A small audio captioner, trained from scratch: encoder norm layernorm.
Rows from block 3 of the text decoder of a small audio captioner, named by matrix and row number. Rows with one number belong to one neuron. Each number is 200 + 40 x the weight over its row's rms, rounded and kept within 0 to 999. All counts start at 0.
After each neuron's rows are labels from the 100 texts, of 14976, where the neuron reaches its highest value: "fires on" is the input token at the peak. Only what is clearly more common there than usual is listed. The data: synthesized solo parts of chorales (CocoChorales). In brackets: how many of the 100.
# fc1: MLP up (decoder.blocks.3.mlp.fc1.weight, 1024x256), inputs 64-127
# fc2: MLP down (decoder.blocks.3.mlp.fc2.weight, 256x1024, transposed), outputs 64-127

fc1.182,211,231,197,192,176,216,138,250,249,192,193,267,209,201,197,204,128,185,204,201,232,185,165,241,218,181,217,180,181,191,186,128,207,121,157,233,176,134,211,144,270,289,206,252,165,271,186,182,213,175,148,179,222,176,162,190,196,206,213,233,189,181,233,209
fc2.182,254,215,195,211,203,195,197,237,239,177,184,230,165,186,196,278,247,187,200,256,215,211,245,226,199,200,219,212,176,194,215,191,168,211,161,211,256,228,150,256,221,190,250,250,103,218,225,182,157,187,271,233,272,258,221,141,210,227,141,212,312,236,211,235
fires on: "5" (48); "3" (32); "4" (20)

fc1.337,238,204,209,152,207,175,170,187,329,254,186,170,268,212,178,177,239,126,155,210,170,205,163,189,250,210,262,138,245,170,220,223,234,221,217,204,190,185,97,158,200,179,175,222,202,229,171,187,157,208,183,191,167,154,161,165,195,180,192,211,185,229,209,201
fc2.337,205,185,92,149,255,234,203,258,170,256,241,239,231,147,214,185,189,289,148,278,245,270,155,174,171,179,215,196,159,201,185,160,182,191,165,245,188,317,194,217,186,173,197,183,244,193,193,174,147,141,156,195,205,90,214,155,193,180,157,231,181,121,161,239
fires on: "d4" (100)

fc1.67,177,214,164,216,201,188,180,225,174,174,196,277,248,152,184,164,162,218,180,183,190,218,147,140,187,215,195,206,240,218,228,163,195,254,216,241,190,115,182,180,196,216,244,209,185,254,191,200,244,242,148,175,158,212,146,199,215,182,240,170,151,174,137,219
fc2.67,164,194,201,257,236,207,232,225,140,189,156,274,181,197,181,213,183,235,263,182,200,250,284,174,148,174,197,285,186,292,193,200,156,235,153,203,170,141,247,247,171,150,179,243,139,298,208,226,165,252,211,187,148,232,223,168,229,178,149,120,212,196,192,222
fires on: "3" (70); "4" (28)

fc1.518,295,199,197,165,246,207,244,132,197,251,207,274,256,236,203,127,161,226,214,175,149,134,153,210,261,209,171,205,218,207,192,230,201,174,154,187,185,240,132,175,230,216,199,263,239,226,240,196,156,251,148,151,150,179,204,216,196,220,143,232,154,175,173,166
fc2.518,151,186,244,191,199,158,199,142,187,222,214,227,210,218,256,156,263,196,257,240,160,232,179,214,140,149,242,213,177,201,165,148,199,143,121,196,246,206,219,224,212,255,126,231,248,214,241,188,212,104,213,165,118,214,161,231,176,172,180,220,237,118,181,192
fires on: "#" (68)

fc1.12,223,241,192,174,212,241,174,213,227,225,225,257,230,230,182,233,237,188,144,205,264,179,199,144,185,172,231,112,199,188,193,137,189,186,191,184,123,233,242,190,245,185,288,303,199,156,208,183,193,265,129,217,167,149,183,246,168,233,128,175,153,173,260,249
fc2.12,170,246,186,215,191,225,200,210,157,237,135,239,229,182,242,217,229,192,143,193,245,171,217,131,225,126,261,145,185,190,189,146,177,138,158,228,167,205,301,199,254,162,262,268,234,151,248,185,160,183,197,175,169,159,161,248,230,238,208,205,145,228,277,228
fires on: "double" (100)

fc1.231,199,230,209,197,164,239,252,161,166,171,249,229,147,148,253,227,167,259,179,213,255,183,205,150,223,259,189,247,148,183,186,143,198,165,215,260,222,192,210,247,218,222,151,174,273,172,198,145,189,209,214,253,127,181,224,213,220,254,184,212,168,195,182,179
fc2.231,200,189,198,163,193,249,165,184,194,175,190,151,284,202,164,190,220,156,164,214,169,150,241,200,239,251,168,172,217,168,122,149,152,205,225,147,144,185,208,221,156,175,172,187,139,195,191,148,297,201,170,179,241,172,167,178,211,215,217,201,234,155,239,224
fires on: "c5" (51); "c4" (49)

fc1.223,249,103,182,106,248,203,146,175,205,221,215,155,249,207,193,154,206,139,92,184,179,149,149,171,192,227,137,152,302,257,216,152,167,219,259,156,242,138,231,172,175,228,279,195,210,196,189,178,258,237,151,172,194,207,225,207,226,273,150,192,160,215,235,241
fc2.223,180,194,183,228,176,170,147,199,186,128,116,228,201,151,209,292,226,189,179,189,245,162,174,115,274,262,202,194,253,208,167,175,122,187,232,241,205,174,172,203,151,193,210,193,172,213,167,236,208,217,166,172,170,217,154,170,230,154,179,205,177,180,175,211
fires on: "e4" (100)

fc1.347,249,204,191,207,132,180,185,195,268,185,188,137,235,176,266,188,195,177,189,185,219,228,188,152,267,234,254,178,218,197,245,186,261,188,204,215,185,204,163,196,189,311,229,175,154,191,210,216,221,210,188,152,276,229,259,200,204,179,168,99,225,188,221,180
fc2.347,210,220,206,158,278,213,154,202,271,298,256,217,271,229,147,138,140,159,184,279,122,183,187,237,193,261,189,181,207,134,250,260,200,129,186,177,238,217,234,132,164,188,198,189,156,169,192,179,146,193,144,231,162,197,225,262,150,118,235,247,176,128,185,112
fires on: "a3" (63); "a4" (37)

fc1.36,207,219,192,179,135,154,197,232,184,195,243,121,260,158,279,275,210,159,208,179,169,194,175,151,195,226,196,183,222,240,209,222,231,258,145,229,209,226,154,174,175,229,122,205,178,192,201,246,224,153,171,237,264,232,264,228,188,220,144,100,239,179,197,193
fc2.36,132,241,166,141,260,270,204,203,201,228,212,228,206,257,224,166,157,213,178,219,135,182,161,193,300,119,228,131,206,136,197,179,176,176,104,232,141,218,269,227,186,245,137,248,198,262,163,143,147,207,186,238,212,221,235,220,237,118,206,237,191,150,191,158
fires on: "a3" (99)

fc1.270,191,191,205,202,134,189,243,174,226,142,214,183,82,127,243,286,221,201,227,174,239,195,176,177,208,185,253,204,182,210,261,221,250,233,225,258,211,146,159,214,237,238,191,291,251,244,262,156,236,288,207,215,180,187,221,171,147,270,221,190,188,219,198,223
fc2.270,203,224,227,223,184,159,245,217,161,220,223,173,134,176,272,159,148,231,218,159,219,215,159,230,163,163,232,227,162,178,207,162,225,240,122,280,226,173,250,171,227,240,194,181,144,258,199,134,164,241,172,194,144,233,232,214,179,186,195,201,224,225,178,264
fires on: "4" (87); "5" (13)

fc1.413,217,241,205,193,123,188,197,119,236,172,233,167,193,204,220,191,205,207,207,176,208,171,224,187,281,241,226,204,192,206,241,236,242,166,178,226,227,214,218,219,232,281,205,184,174,206,212,215,195,216,213,157,188,207,263,265,183,199,179,123,273,251,209,196
fc2.413,249,180,204,94,283,204,162,259,230,255,260,161,311,164,188,241,229,155,187,248,160,205,209,291,175,243,181,204,212,137,241,209,197,238,176,171,238,278,154,196,121,174,227,168,153,184,148,157,188,160,149,224,173,200,203,200,135,176,232,196,238,193,172,149
fires on: "a3" (66); "a4" (28)

fc1.730,188,228,126,168,128,173,125,193,255,250,199,210,244,186,207,192,161,183,135,226,162,211,192,265,201,223,190,127,239,243,186,215,217,184,180,198,194,269,228,240,174,211,216,194,219,220,171,235,165,207,158,277,172,187,236,189,172,196,182,187,165,131,182,188
fc2.730,229,244,167,218,202,152,200,204,143,184,196,227,198,179,197,133,169,217,251,184,156,211,193,225,176,213,179,181,221,230,186,198,182,192,183,210,176,226,236,265,188,193,246,231,221,210,217,156,223,217,273,206,146,187,233,187,212,222,162,226,166,268,163,125
fires on: "#" (100)

fc1.193,207,179,218,192,224,211,222,187,257,207,221,167,227,228,214,217,186,142,173,154,218,232,186,191,186,158,153,171,166,204,248,193,215,187,210,203,124,169,185,171,272,243,207,243,177,190,247,223,208,301,160,212,239,152,198,192,207,194,196,150,155,183,210,216
fc2.193,210,222,223,239,217,145,289,170,252,192,171,209,187,106,231,185,189,261,228,170,226,217,231,192,222,127,178,250,139,167,218,156,173,194,172,222,174,200,255,201,256,249,203,191,234,172,225,148,229,152,169,120,172,141,191,217,239,255,252,153,227,243,222,170
fires on: "5" (76); "g5" (13)

fc1.622,223,151,165,134,194,218,224,242,176,240,202,241,219,118,204,155,254,223,233,213,237,203,178,160,291,132,269,158,178,208,236,188,227,235,195,220,205,256,137,253,200,236,240,228,220,227,199,229,132,232,200,144,188,153,199,223,228,177,79,221,213,187,158,273
fc2.622,178,179,211,199,184,191,244,230,252,133,209,174,215,162,239,317,227,208,192,199,197,237,204,220,203,228,150,213,199,159,218,190,212,241,231,199,239,226,186,199,216,212,202,155,178,125,216,199,239,182,165,218,246,186,263,180,118,265,223,141,212,221,223,201
fires on: "4" (82); "5" (18)

fc1.639,183,163,231,171,213,171,223,225,209,268,191,226,219,188,187,189,138,177,182,162,165,244,204,229,241,138,205,148,213,217,244,249,217,206,161,263,165,243,258,206,252,222,158,219,222,235,184,238,107,208,170,263,223,170,211,180,217,250,154,204,176,204,159,237
fc2.639,211,258,232,231,164,226,157,198,213,189,187,234,209,247,132,164,230,198,152,232,241,140,265,183,219,240,146,202,208,199,185,207,183,215,170,176,199,165,163,226,262,221,270,140,191,265,230,179,187,135,209,160,219,274,193,282,247,199,248,211,241,267,231,264
fires on: "g4" (85); "g3" (15)

fc1.39,236,134,236,229,217,217,186,208,175,276,193,199,234,140,203,146,117,167,251,144,201,195,130,167,211,170,190,177,188,252,257,227,253,210,182,207,80,180,164,207,215,184,176,213,233,204,217,210,176,243,192,149,178,132,180,241,234,224,241,194,149,202,121,184
fc2.39,241,187,231,232,241,254,203,209,221,238,131,271,254,242,207,139,153,138,202,193,175,246,279,249,238,172,206,167,226,236,214,202,166,139,226,163,148,153,162,229,241,164,165,221,282,219,201,211,112,256,195,233,184,133,146,177,205,199,228,261,176,250,240,220
fires on: "d4" (49); "4" (26); "d5" (10); "g3" (8)

fc1.395,278,230,251,118,187,209,150,257,279,286,217,222,247,147,173,180,151,164,193,209,151,235,246,225,204,199,208,142,165,200,238,289,246,189,124,231,209,268,124,258,201,222,210,208,240,224,196,177,151,163,155,230,223,126,226,240,209,197,163,267,152,179,166,223
fc2.395,196,286,219,226,196,182,179,199,217,151,124,222,235,179,120,214,204,261,174,270,173,210,281,144,206,180,161,272,156,221,184,233,184,217,155,241,212,210,173,293,258,178,170,220,199,235,272,186,213,158,289,209,160,164,189,225,298,213,199,246,256,182,253,193
fires on: "g4" (76); "c4" (11)

fc1.92,229,174,164,232,198,194,198,202,142,230,221,149,180,200,249,201,225,111,213,77,201,209,157,251,148,181,317,139,230,243,198,184,194,260,184,201,107,189,131,130,166,255,195,244,127,269,197,189,197,209,164,141,252,230,163,154,181,234,227,175,255,219,152,277
fc2.92,263,157,141,183,235,223,126,262,224,279,241,130,229,187,267,173,157,116,182,183,201,236,140,221,208,251,186,180,236,160,200,134,215,245,201,162,187,216,173,169,87,229,201,154,193,178,170,184,164,162,154,181,220,229,308,156,147,184,180,141,182,172,184,177
fires on: "b3" (28); "b4" (24); "d4" (16); "d5" (9)

fc1.700,244,217,177,198,235,202,239,193,248,273,266,206,240,161,207,228,191,129,189,206,188,176,165,247,159,225,153,172,178,176,286,214,208,164,192,230,194,227,180,149,219,223,198,208,156,196,215,125,203,279,175,134,206,184,274,245,114,185,202,233,209,207,170,207
fc2.700,195,223,184,240,201,165,222,200,208,174,178,178,175,169,196,201,205,177,233,220,163,207,202,221,138,242,212,199,224,181,222,211,225,298,152,262,146,263,163,210,206,220,119,246,281,230,213,151,211,227,279,199,206,226,192,128,166,282,194,224,246,206,225,166
fires on: "5" (40); "4" (22); "a4" (21); "a5" (17)

fc1.724,216,217,193,176,219,218,173,219,220,212,215,251,230,221,201,183,245,212,138,218,251,188,209,146,194,168,244,128,195,173,209,114,199,202,184,178,138,210,247,189,232,212,297,285,204,204,185,166,207,272,143,195,154,182,187,245,161,237,136,165,140,181,266,276
fc2.724,190,240,210,231,179,238,207,189,144,208,147,252,224,174,214,268,258,228,148,209,265,174,225,126,204,110,245,147,147,231,170,168,162,153,139,239,142,218,279,194,238,162,227,282,230,146,270,177,186,196,172,157,194,148,183,208,237,252,211,187,152,214,310,229
fires on: "double" (100)

fc1.679,210,254,108,191,172,189,228,264,155,215,202,276,194,204,216,257,159,201,181,186,163,88,155,163,203,227,189,178,296,260,223,222,170,229,152,246,194,217,230,170,223,182,194,288,154,257,230,196,171,186,197,171,207,206,264,208,187,197,133,169,204,190,131,228
fc2.679,217,210,216,184,141,271,180,218,241,193,176,175,220,242,257,200,174,140,211,159,202,183,183,187,270,169,179,149,286,161,275,200,258,185,135,213,167,172,174,257,232,228,184,258,264,261,207,194,192,227,249,161,186,207,241,278,190,236,187,221,126,304,250,205
fires on: "f3" (48); "a3" (33); "3" (13)

fc1.455,168,231,200,239,154,138,197,168,274,226,241,240,224,188,214,238,135,168,221,218,167,184,125,212,202,264,195,205,142,185,223,264,189,172,169,246,230,177,130,100,171,213,176,183,156,177,266,241,224,298,210,193,244,165,198,222,176,183,168,212,195,185,165,158
fc2.455,214,259,265,205,173,248,202,202,164,247,170,235,208,234,131,163,154,185,143,211,179,151,259,216,268,211,159,192,228,142,184,198,182,235,175,246,207,167,253,252,251,214,223,224,161,225,265,179,196,224,321,180,193,214,263,266,258,247,197,226,195,245,207,260
fires on: "a3" (49); "f4" (22); "a4" (12); "f5" (9)

fc1.34,156,220,154,193,219,234,229,239,185,207,204,311,120,237,240,218,193,265,172,192,175,102,173,183,223,188,159,238,278,173,187,208,188,198,180,281,172,235,212,190,194,181,207,242,182,186,226,251,162,251,237,187,162,135,238,244,151,170,161,235,202,211,126,210
fc2.34,242,231,164,212,162,192,265,213,204,144,214,123,235,228,193,259,249,202,182,238,162,145,136,161,150,310,153,219,234,218,166,171,240,237,280,167,249,234,154,158,216,143,225,186,166,80,224,225,211,209,228,194,236,182,194,173,128,190,158,191,244,221,242,183
fires on: "c5" (76); "f3" (24)

fc1.726,201,236,149,199,256,178,218,246,214,176,163,301,235,208,203,230,132,233,179,228,213,142,144,139,216,217,192,252,222,216,223,234,178,181,156,273,189,148,239,188,219,208,243,210,192,252,174,225,179,196,193,148,189,202,176,209,199,170,178,126,260,187,122,219
fc2.726,178,204,131,214,237,192,220,243,158,220,179,194,270,173,176,183,164,284,277,221,172,207,181,167,123,276,123,257,231,255,158,227,235,261,198,185,183,245,231,233,152,164,158,175,140,209,222,259,201,273,210,201,159,183,218,205,196,150,90,145,226,179,164,175
fires on: "3" (61); "4" (25); "f3" (13)

fc1.70,208,223,199,184,209,186,265,226,215,164,170,276,204,179,224,168,191,223,181,202,203,187,205,170,267,171,207,221,225,214,253,242,191,220,137,295,188,222,192,216,246,233,223,239,148,295,166,169,228,273,201,221,172,228,228,188,196,187,175,168,225,190,131,211
fc2.70,136,206,155,242,268,160,177,182,195,229,172,192,225,190,167,158,116,223,209,194,196,263,220,191,160,128,295,214,207,232,206,241,258,216,208,210,124,206,263,166,189,127,169,274,150,227,231,211,213,253,176,178,162,193,117,167,203,192,241,211,181,143,197,213
fires on: "5" (73); "4" (27)

fc1.79,202,251,214,180,213,180,227,265,227,199,188,267,177,187,190,219,105,215,188,206,226,111,228,232,191,214,166,227,236,194,195,278,196,130,186,265,167,205,239,179,248,179,193,276,164,211,224,234,187,291,226,166,209,130,249,232,112,182,186,192,262,192,152,203
fc2.79,211,197,128,150,211,191,223,169,232,203,177,113,198,162,214,266,206,264,178,267,205,189,160,184,214,224,149,160,257,148,184,109,234,215,277,167,228,281,160,243,154,211,227,216,207,148,177,182,194,187,155,159,227,178,255,142,169,138,197,169,230,201,236,192
fires on: "f3" (99)

fc1.627,293,204,126,100,178,193,120,271,227,243,205,278,179,171,203,163,202,201,83,202,212,200,227,268,200,192,190,144,149,301,215,236,190,144,193,198,194,243,187,214,172,182,230,244,153,275,240,263,214,193,205,167,199,140,224,230,181,205,164,204,220,234,166,244
fc2.627,166,197,241,207,202,156,207,233,152,237,168,209,191,202,240,197,175,231,230,206,203,180,227,191,244,98,206,146,188,157,254,169,236,94,185,223,206,205,236,240,243,263,225,174,246,244,214,188,168,212,210,158,129,226,143,248,239,219,223,163,197,214,184,234
fires on: "4" (83); "c4" (14)

fc1.666,162,159,164,197,212,160,183,154,177,303,212,218,156,141,226,169,128,172,210,189,198,213,119,234,215,214,225,129,193,221,236,239,224,181,236,235,211,223,204,183,193,214,211,205,191,204,196,235,138,235,151,229,242,196,255,220,212,168,211,189,137,164,77,180
fc2.666,178,233,247,295,138,160,249,152,257,169,147,255,178,164,145,214,195,192,224,231,224,144,220,186,170,249,176,238,198,209,193,256,178,211,239,236,248,147,218,172,271,178,170,215,155,231,260,188,200,245,229,225,223,265,237,185,188,236,255,214,228,186,179,139
fires on: "g4" (27); "f3" (24); "g3" (20); "e4" (16)

fc1.480,213,118,141,187,224,204,171,281,172,214,262,216,243,200,276,177,205,163,188,125,192,188,191,239,174,202,281,147,258,246,210,144,190,257,195,192,167,213,128,121,147,246,247,199,207,185,215,211,178,224,152,195,159,189,163,164,194,271,241,225,130,203,171,255
fc2.480,232,199,190,149,186,209,207,238,205,221,175,231,176,179,247,191,153,156,174,156,185,170,185,227,220,227,268,143,264,143,235,183,193,171,151,157,189,213,160,180,178,233,247,236,184,255,149,128,177,155,139,212,139,262,247,169,207,175,186,174,154,180,203,266
fires on: "b3" (41); "b4" (20); "c4" (12); "a2" (9)

fc1.745,259,170,165,120,190,188,232,226,203,267,211,218,218,133,203,135,255,231,204,174,210,192,150,156,233,128,250,146,180,211,244,193,202,237,213,213,216,235,123,238,206,239,222,234,240,244,181,177,120,207,190,121,180,156,221,242,234,161,100,245,209,204,164,292
fc2.745,174,221,177,220,162,185,194,273,246,114,228,188,243,159,214,308,236,204,195,201,204,235,236,242,214,237,156,188,202,174,162,161,152,236,234,190,237,235,205,190,184,176,196,157,167,139,216,191,233,176,153,247,227,191,217,165,125,247,205,180,200,141,217,170
fires on: "4" (85); "5" (15)

fc1.216,263,159,203,150,123,283,161,265,187,168,218,205,253,185,229,257,202,77,126,202,218,125,242,204,231,293,235,233,206,196,200,205,185,200,207,166,215,175,80,148,195,166,225,174,226,227,167,214,226,180,172,292,176,171,198,160,138,287,235,243,154,236,162,236
fc2.216,157,271,213,251,172,179,230,222,161,168,229,223,138,201,152,179,225,324,248,194,213,174,239,183,210,167,184,237,152,207,167,198,190,236,208,237,230,195,257,180,244,164,214,238,175,226,269,177,202,162,224,218,149,215,184,215,192,193,189,201,225,171,279,243
fires on: "c4" (51); "3" (25); "b3" (24)

fc1.655,230,176,219,186,103,199,231,262,164,144,183,235,250,167,176,258,228,186,167,176,272,167,263,185,186,263,200,222,237,312,205,203,201,254,224,152,193,147,169,234,188,179,220,185,172,201,194,288,230,171,185,247,145,207,230,171,210,259,161,116,249,206,211,263
fc2.655,158,210,230,215,171,214,204,231,189,181,191,240,170,226,210,246,206,230,222,225,205,217,233,125,155,148,159,194,212,232,231,166,195,240,202,216,216,149,163,246,236,158,199,277,186,201,310,214,250,262,300,137,205,145,141,228,144,222,156,184,222,252,220,307
fires on: "b3" (50); "3" (40)

fc1.714,268,129,186,120,217,147,215,247,255,167,181,143,221,172,270,263,241,169,87,184,158,165,202,173,193,243,227,229,234,231,258,147,228,236,222,235,183,225,163,175,166,179,195,185,231,201,189,185,242,163,194,137,206,202,167,172,100,288,188,177,161,276,268,257
fc2.714,234,246,129,222,198,186,262,203,230,188,197,230,183,187,163,166,258,259,155,198,182,134,230,207,125,268,252,234,168,271,151,191,169,263,265,235,216,202,165,127,183,218,233,235,262,208,232,194,172,247,206,119,166,195,207,162,128,232,171,229,163,170,248,248
fires on: "d4" (95)

fc1.376,237,146,214,170,207,209,225,219,218,220,229,208,184,164,197,147,166,168,123,188,250,124,151,189,183,241,187,174,219,216,211,150,146,185,247,233,210,104,230,182,155,226,237,191,203,240,225,165,230,309,178,172,157,202,188,269,194,271,211,233,196,214,194,234
fc2.376,220,133,166,205,191,204,240,191,160,219,163,216,163,127,243,239,220,177,265,190,224,225,221,214,266,195,250,115,218,155,165,177,172,184,254,183,214,145,170,146,163,227,138,236,172,191,243,262,198,236,183,228,149,154,208,180,210,190,229,246,165,151,251,144
fires on: "e4" (61)

fc1.483,229,237,219,214,115,148,181,192,246,171,180,135,237,182,278,228,187,154,197,175,229,239,173,153,296,227,291,152,195,189,242,203,237,185,178,230,192,187,153,238,218,293,208,190,157,198,227,236,242,197,193,216,248,223,237,199,207,196,148,109,234,202,227,191
fc2.483,197,199,158,146,269,219,170,190,235,280,233,175,285,216,176,188,186,185,158,298,148,192,161,206,209,273,203,151,212,158,268,241,234,156,182,173,235,250,193,151,139,167,183,155,173,172,199,207,131,181,140,222,158,217,264,252,143,117,209,190,175,144,184,120
fires on: "a3" (51); "a4" (48)

fc1.167,196,254,178,187,144,185,188,181,193,160,212,149,208,145,205,262,249,184,151,206,259,193,222,203,199,251,228,183,203,260,179,118,258,239,221,247,171,145,184,227,199,254,183,230,302,252,193,233,160,195,201,188,147,183,174,181,155,190,168,145,253,159,230,310
fc2.167,115,232,162,255,206,138,228,237,228,213,189,184,220,132,213,179,180,214,173,227,161,231,214,142,179,195,187,180,208,204,160,134,219,210,255,219,143,221,183,141,189,169,210,206,232,124,224,211,229,234,153,164,125,137,165,205,207,175,239,213,73,140,229,188
fires on: "3" (72); "4" (26)

fc1.609,310,204,222,149,184,147,214,252,228,178,185,258,241,163,183,178,141,141,90,199,205,196,248,256,166,240,220,222,219,274,202,253,218,176,175,201,175,233,238,174,208,171,187,198,230,241,181,225,231,148,173,276,142,166,185,137,159,300,244,220,191,198,197,233
fc2.609,201,277,251,273,181,195,191,211,160,224,236,236,158,244,210,190,188,190,217,234,206,205,131,187,181,174,231,196,195,247,248,244,202,180,149,238,288,193,131,204,228,168,240,217,105,200,276,267,134,162,252,215,246,243,195,269,204,178,166,217,263,268,230,191
fires on: "b3" (99)

fc1.513,166,166,187,240,235,208,184,187,208,175,189,167,204,236,210,174,145,180,213,198,198,221,130,134,184,170,208,208,205,160,210,184,202,218,220,218,146,157,209,93,208,156,163,216,188,247,191,162,215,300,181,164,223,231,130,202,221,157,256,147,120,173,241,190
fc2.513,201,254,262,211,151,205,179,202,194,197,166,262,259,207,108,169,178,146,175,214,215,204,248,252,202,221,206,161,191,207,145,250,174,175,172,194,171,127,225,199,259,150,138,235,154,319,247,237,220,254,233,255,168,159,168,241,236,234,157,241,195,184,199,198
fires on: "3" (80); "5" (13)

fc1.329,172,113,160,187,198,179,258,219,190,238,200,227,151,156,224,197,181,236,176,197,174,202,169,202,168,152,301,199,266,238,222,180,347,184,264,241,174,233,191,174,168,146,215,220,238,185,221,281,179,235,192,164,184,162,212,165,168,209,207,207,129,223,202,223
fc2.329,227,138,270,139,172,165,180,199,232,174,128,212,247,136,206,261,178,162,136,207,234,213,262,245,280,251,242,158,176,165,181,211,171,171,222,184,214,127,173,202,149,173,160,262,178,242,157,245,300,217,162,227,173,177,155,115,195,230,212,206,188,143,253,165
fires on: "b3" (93); "b4" (7)

fc1.551,221,97,145,179,230,239,209,239,170,219,232,194,217,169,297,222,215,173,179,189,237,165,215,252,210,235,225,198,218,187,211,98,203,203,245,141,196,211,141,88,137,213,218,144,191,211,176,170,187,267,139,197,193,227,231,191,167,248,213,125,203,171,210,201
fc2.551,203,291,180,236,155,184,149,215,235,178,219,257,181,244,153,179,206,226,142,157,160,117,217,159,218,232,292,206,208,197,186,186,236,244,179,226,220,157,179,212,215,211,251,275,139,248,249,191,199,219,243,162,193,232,150,236,188,170,155,249,183,203,290,242
fires on: "a3" (40); "b3" (21); "b4" (9); "f3" (7)

fc1.210,222,170,98,192,108,206,203,213,263,143,231,133,184,148,274,200,195,202,179,188,254,229,160,130,230,241,206,188,197,244,236,190,278,233,206,253,186,196,128,189,167,257,231,205,164,188,240,244,242,219,199,188,261,201,305,235,185,196,202,155,185,212,229,198
fc2.210,181,205,217,170,216,243,188,191,247,270,250,247,170,211,186,160,148,139,186,283,136,232,164,237,223,219,176,175,228,103,200,233,184,128,174,218,197,186,248,173,213,218,142,197,201,174,198,225,129,208,166,280,197,193,248,207,156,136,245,242,165,142,148,134
fires on: "a3" (97)

fc1.10,310,199,209,164,138,219,220,213,257,226,150,286,177,168,210,283,191,182,129,225,232,187,251,245,211,209,207,153,155,215,217,243,194,153,153,174,137,178,151,226,236,219,167,212,214,232,223,214,209,205,207,154,216,148,279,179,188,236,217,219,215,234,190,183
fc2.10,175,213,209,268,289,157,205,122,147,250,146,182,192,161,114,171,197,269,256,228,238,238,187,138,181,175,192,261,223,227,216,286,190,249,219,216,177,193,206,200,212,99,218,192,133,250,217,241,198,207,264,167,134,218,175,193,243,140,198,143,262,207,167,182
fires on: "b3" (64); "b4" (24); "3" (12)

fc1.262,189,227,183,197,228,178,122,216,177,263,286,233,229,122,209,159,127,148,215,195,167,237,200,261,228,166,257,129,198,188,197,210,199,136,184,248,178,258,221,199,172,214,183,259,182,225,188,245,153,203,152,159,222,199,219,253,225,152,177,248,186,150,148,227
fc2.262,161,216,248,260,179,221,186,167,216,155,114,182,213,211,134,186,201,220,175,227,190,147,237,117,168,195,130,236,222,202,174,213,173,201,208,224,187,151,170,233,307,200,227,174,165,211,247,159,219,191,227,168,190,200,150,282,253,230,187,239,195,274,235,256
fires on: "g4" (85)

fc1.588,193,142,221,184,207,255,209,232,214,249,278,188,160,216,256,191,182,169,205,193,239,210,210,256,222,175,157,196,253,130,226,237,183,194,202,215,176,212,251,158,201,230,175,186,287,191,202,193,91,231,144,262,173,218,280,169,193,181,210,160,163,178,139,224
fc2.588,229,130,174,189,195,250,214,199,215,251,195,165,193,199,269,233,215,176,199,147,213,216,211,155,245,223,183,157,192,159,259,163,185,196,189,231,150,215,149,206,194,242,219,169,263,194,175,120,135,275,142,152,235,234,264,161,216,202,237,174,158,188,188,227
fires on: "e3" (100)

fc1.477,239,192,186,110,218,153,220,249,225,197,192,219,251,186,199,252,218,195,148,218,195,178,243,231,181,208,179,198,250,241,204,245,277,221,171,170,143,298,175,152,195,140,215,215,228,175,185,228,223,149,163,220,140,151,177,166,116,273,227,168,173,222,190,212
fc2.477,179,242,188,316,152,142,240,223,146,210,251,219,200,248,184,228,228,226,271,201,191,124,192,184,182,213,221,231,221,242,194,238,174,232,143,163,291,246,116,170,175,188,272,172,126,169,214,262,141,154,214,183,212,247,170,228,213,180,154,169,316,241,176,162
fires on: "b3" (71); "d4" (25)

fc1.560,169,181,180,166,238,130,218,242,235,207,239,126,217,176,189,242,232,211,199,208,174,195,207,128,184,179,174,223,240,177,242,166,266,243,188,225,172,272,169,193,166,178,222,199,224,226,193,150,223,209,193,174,139,226,182,216,148,251,170,157,146,210,213,256
fc2.560,231,240,141,209,217,153,267,139,205,253,135,281,225,236,194,127,152,204,103,202,139,143,193,206,203,168,274,128,226,250,215,237,177,151,160,236,201,228,196,190,271,174,248,237,128,264,229,192,183,213,222,186,245,243,226,221,209,199,240,235,231,250,178,170
fires on: "d4" (92)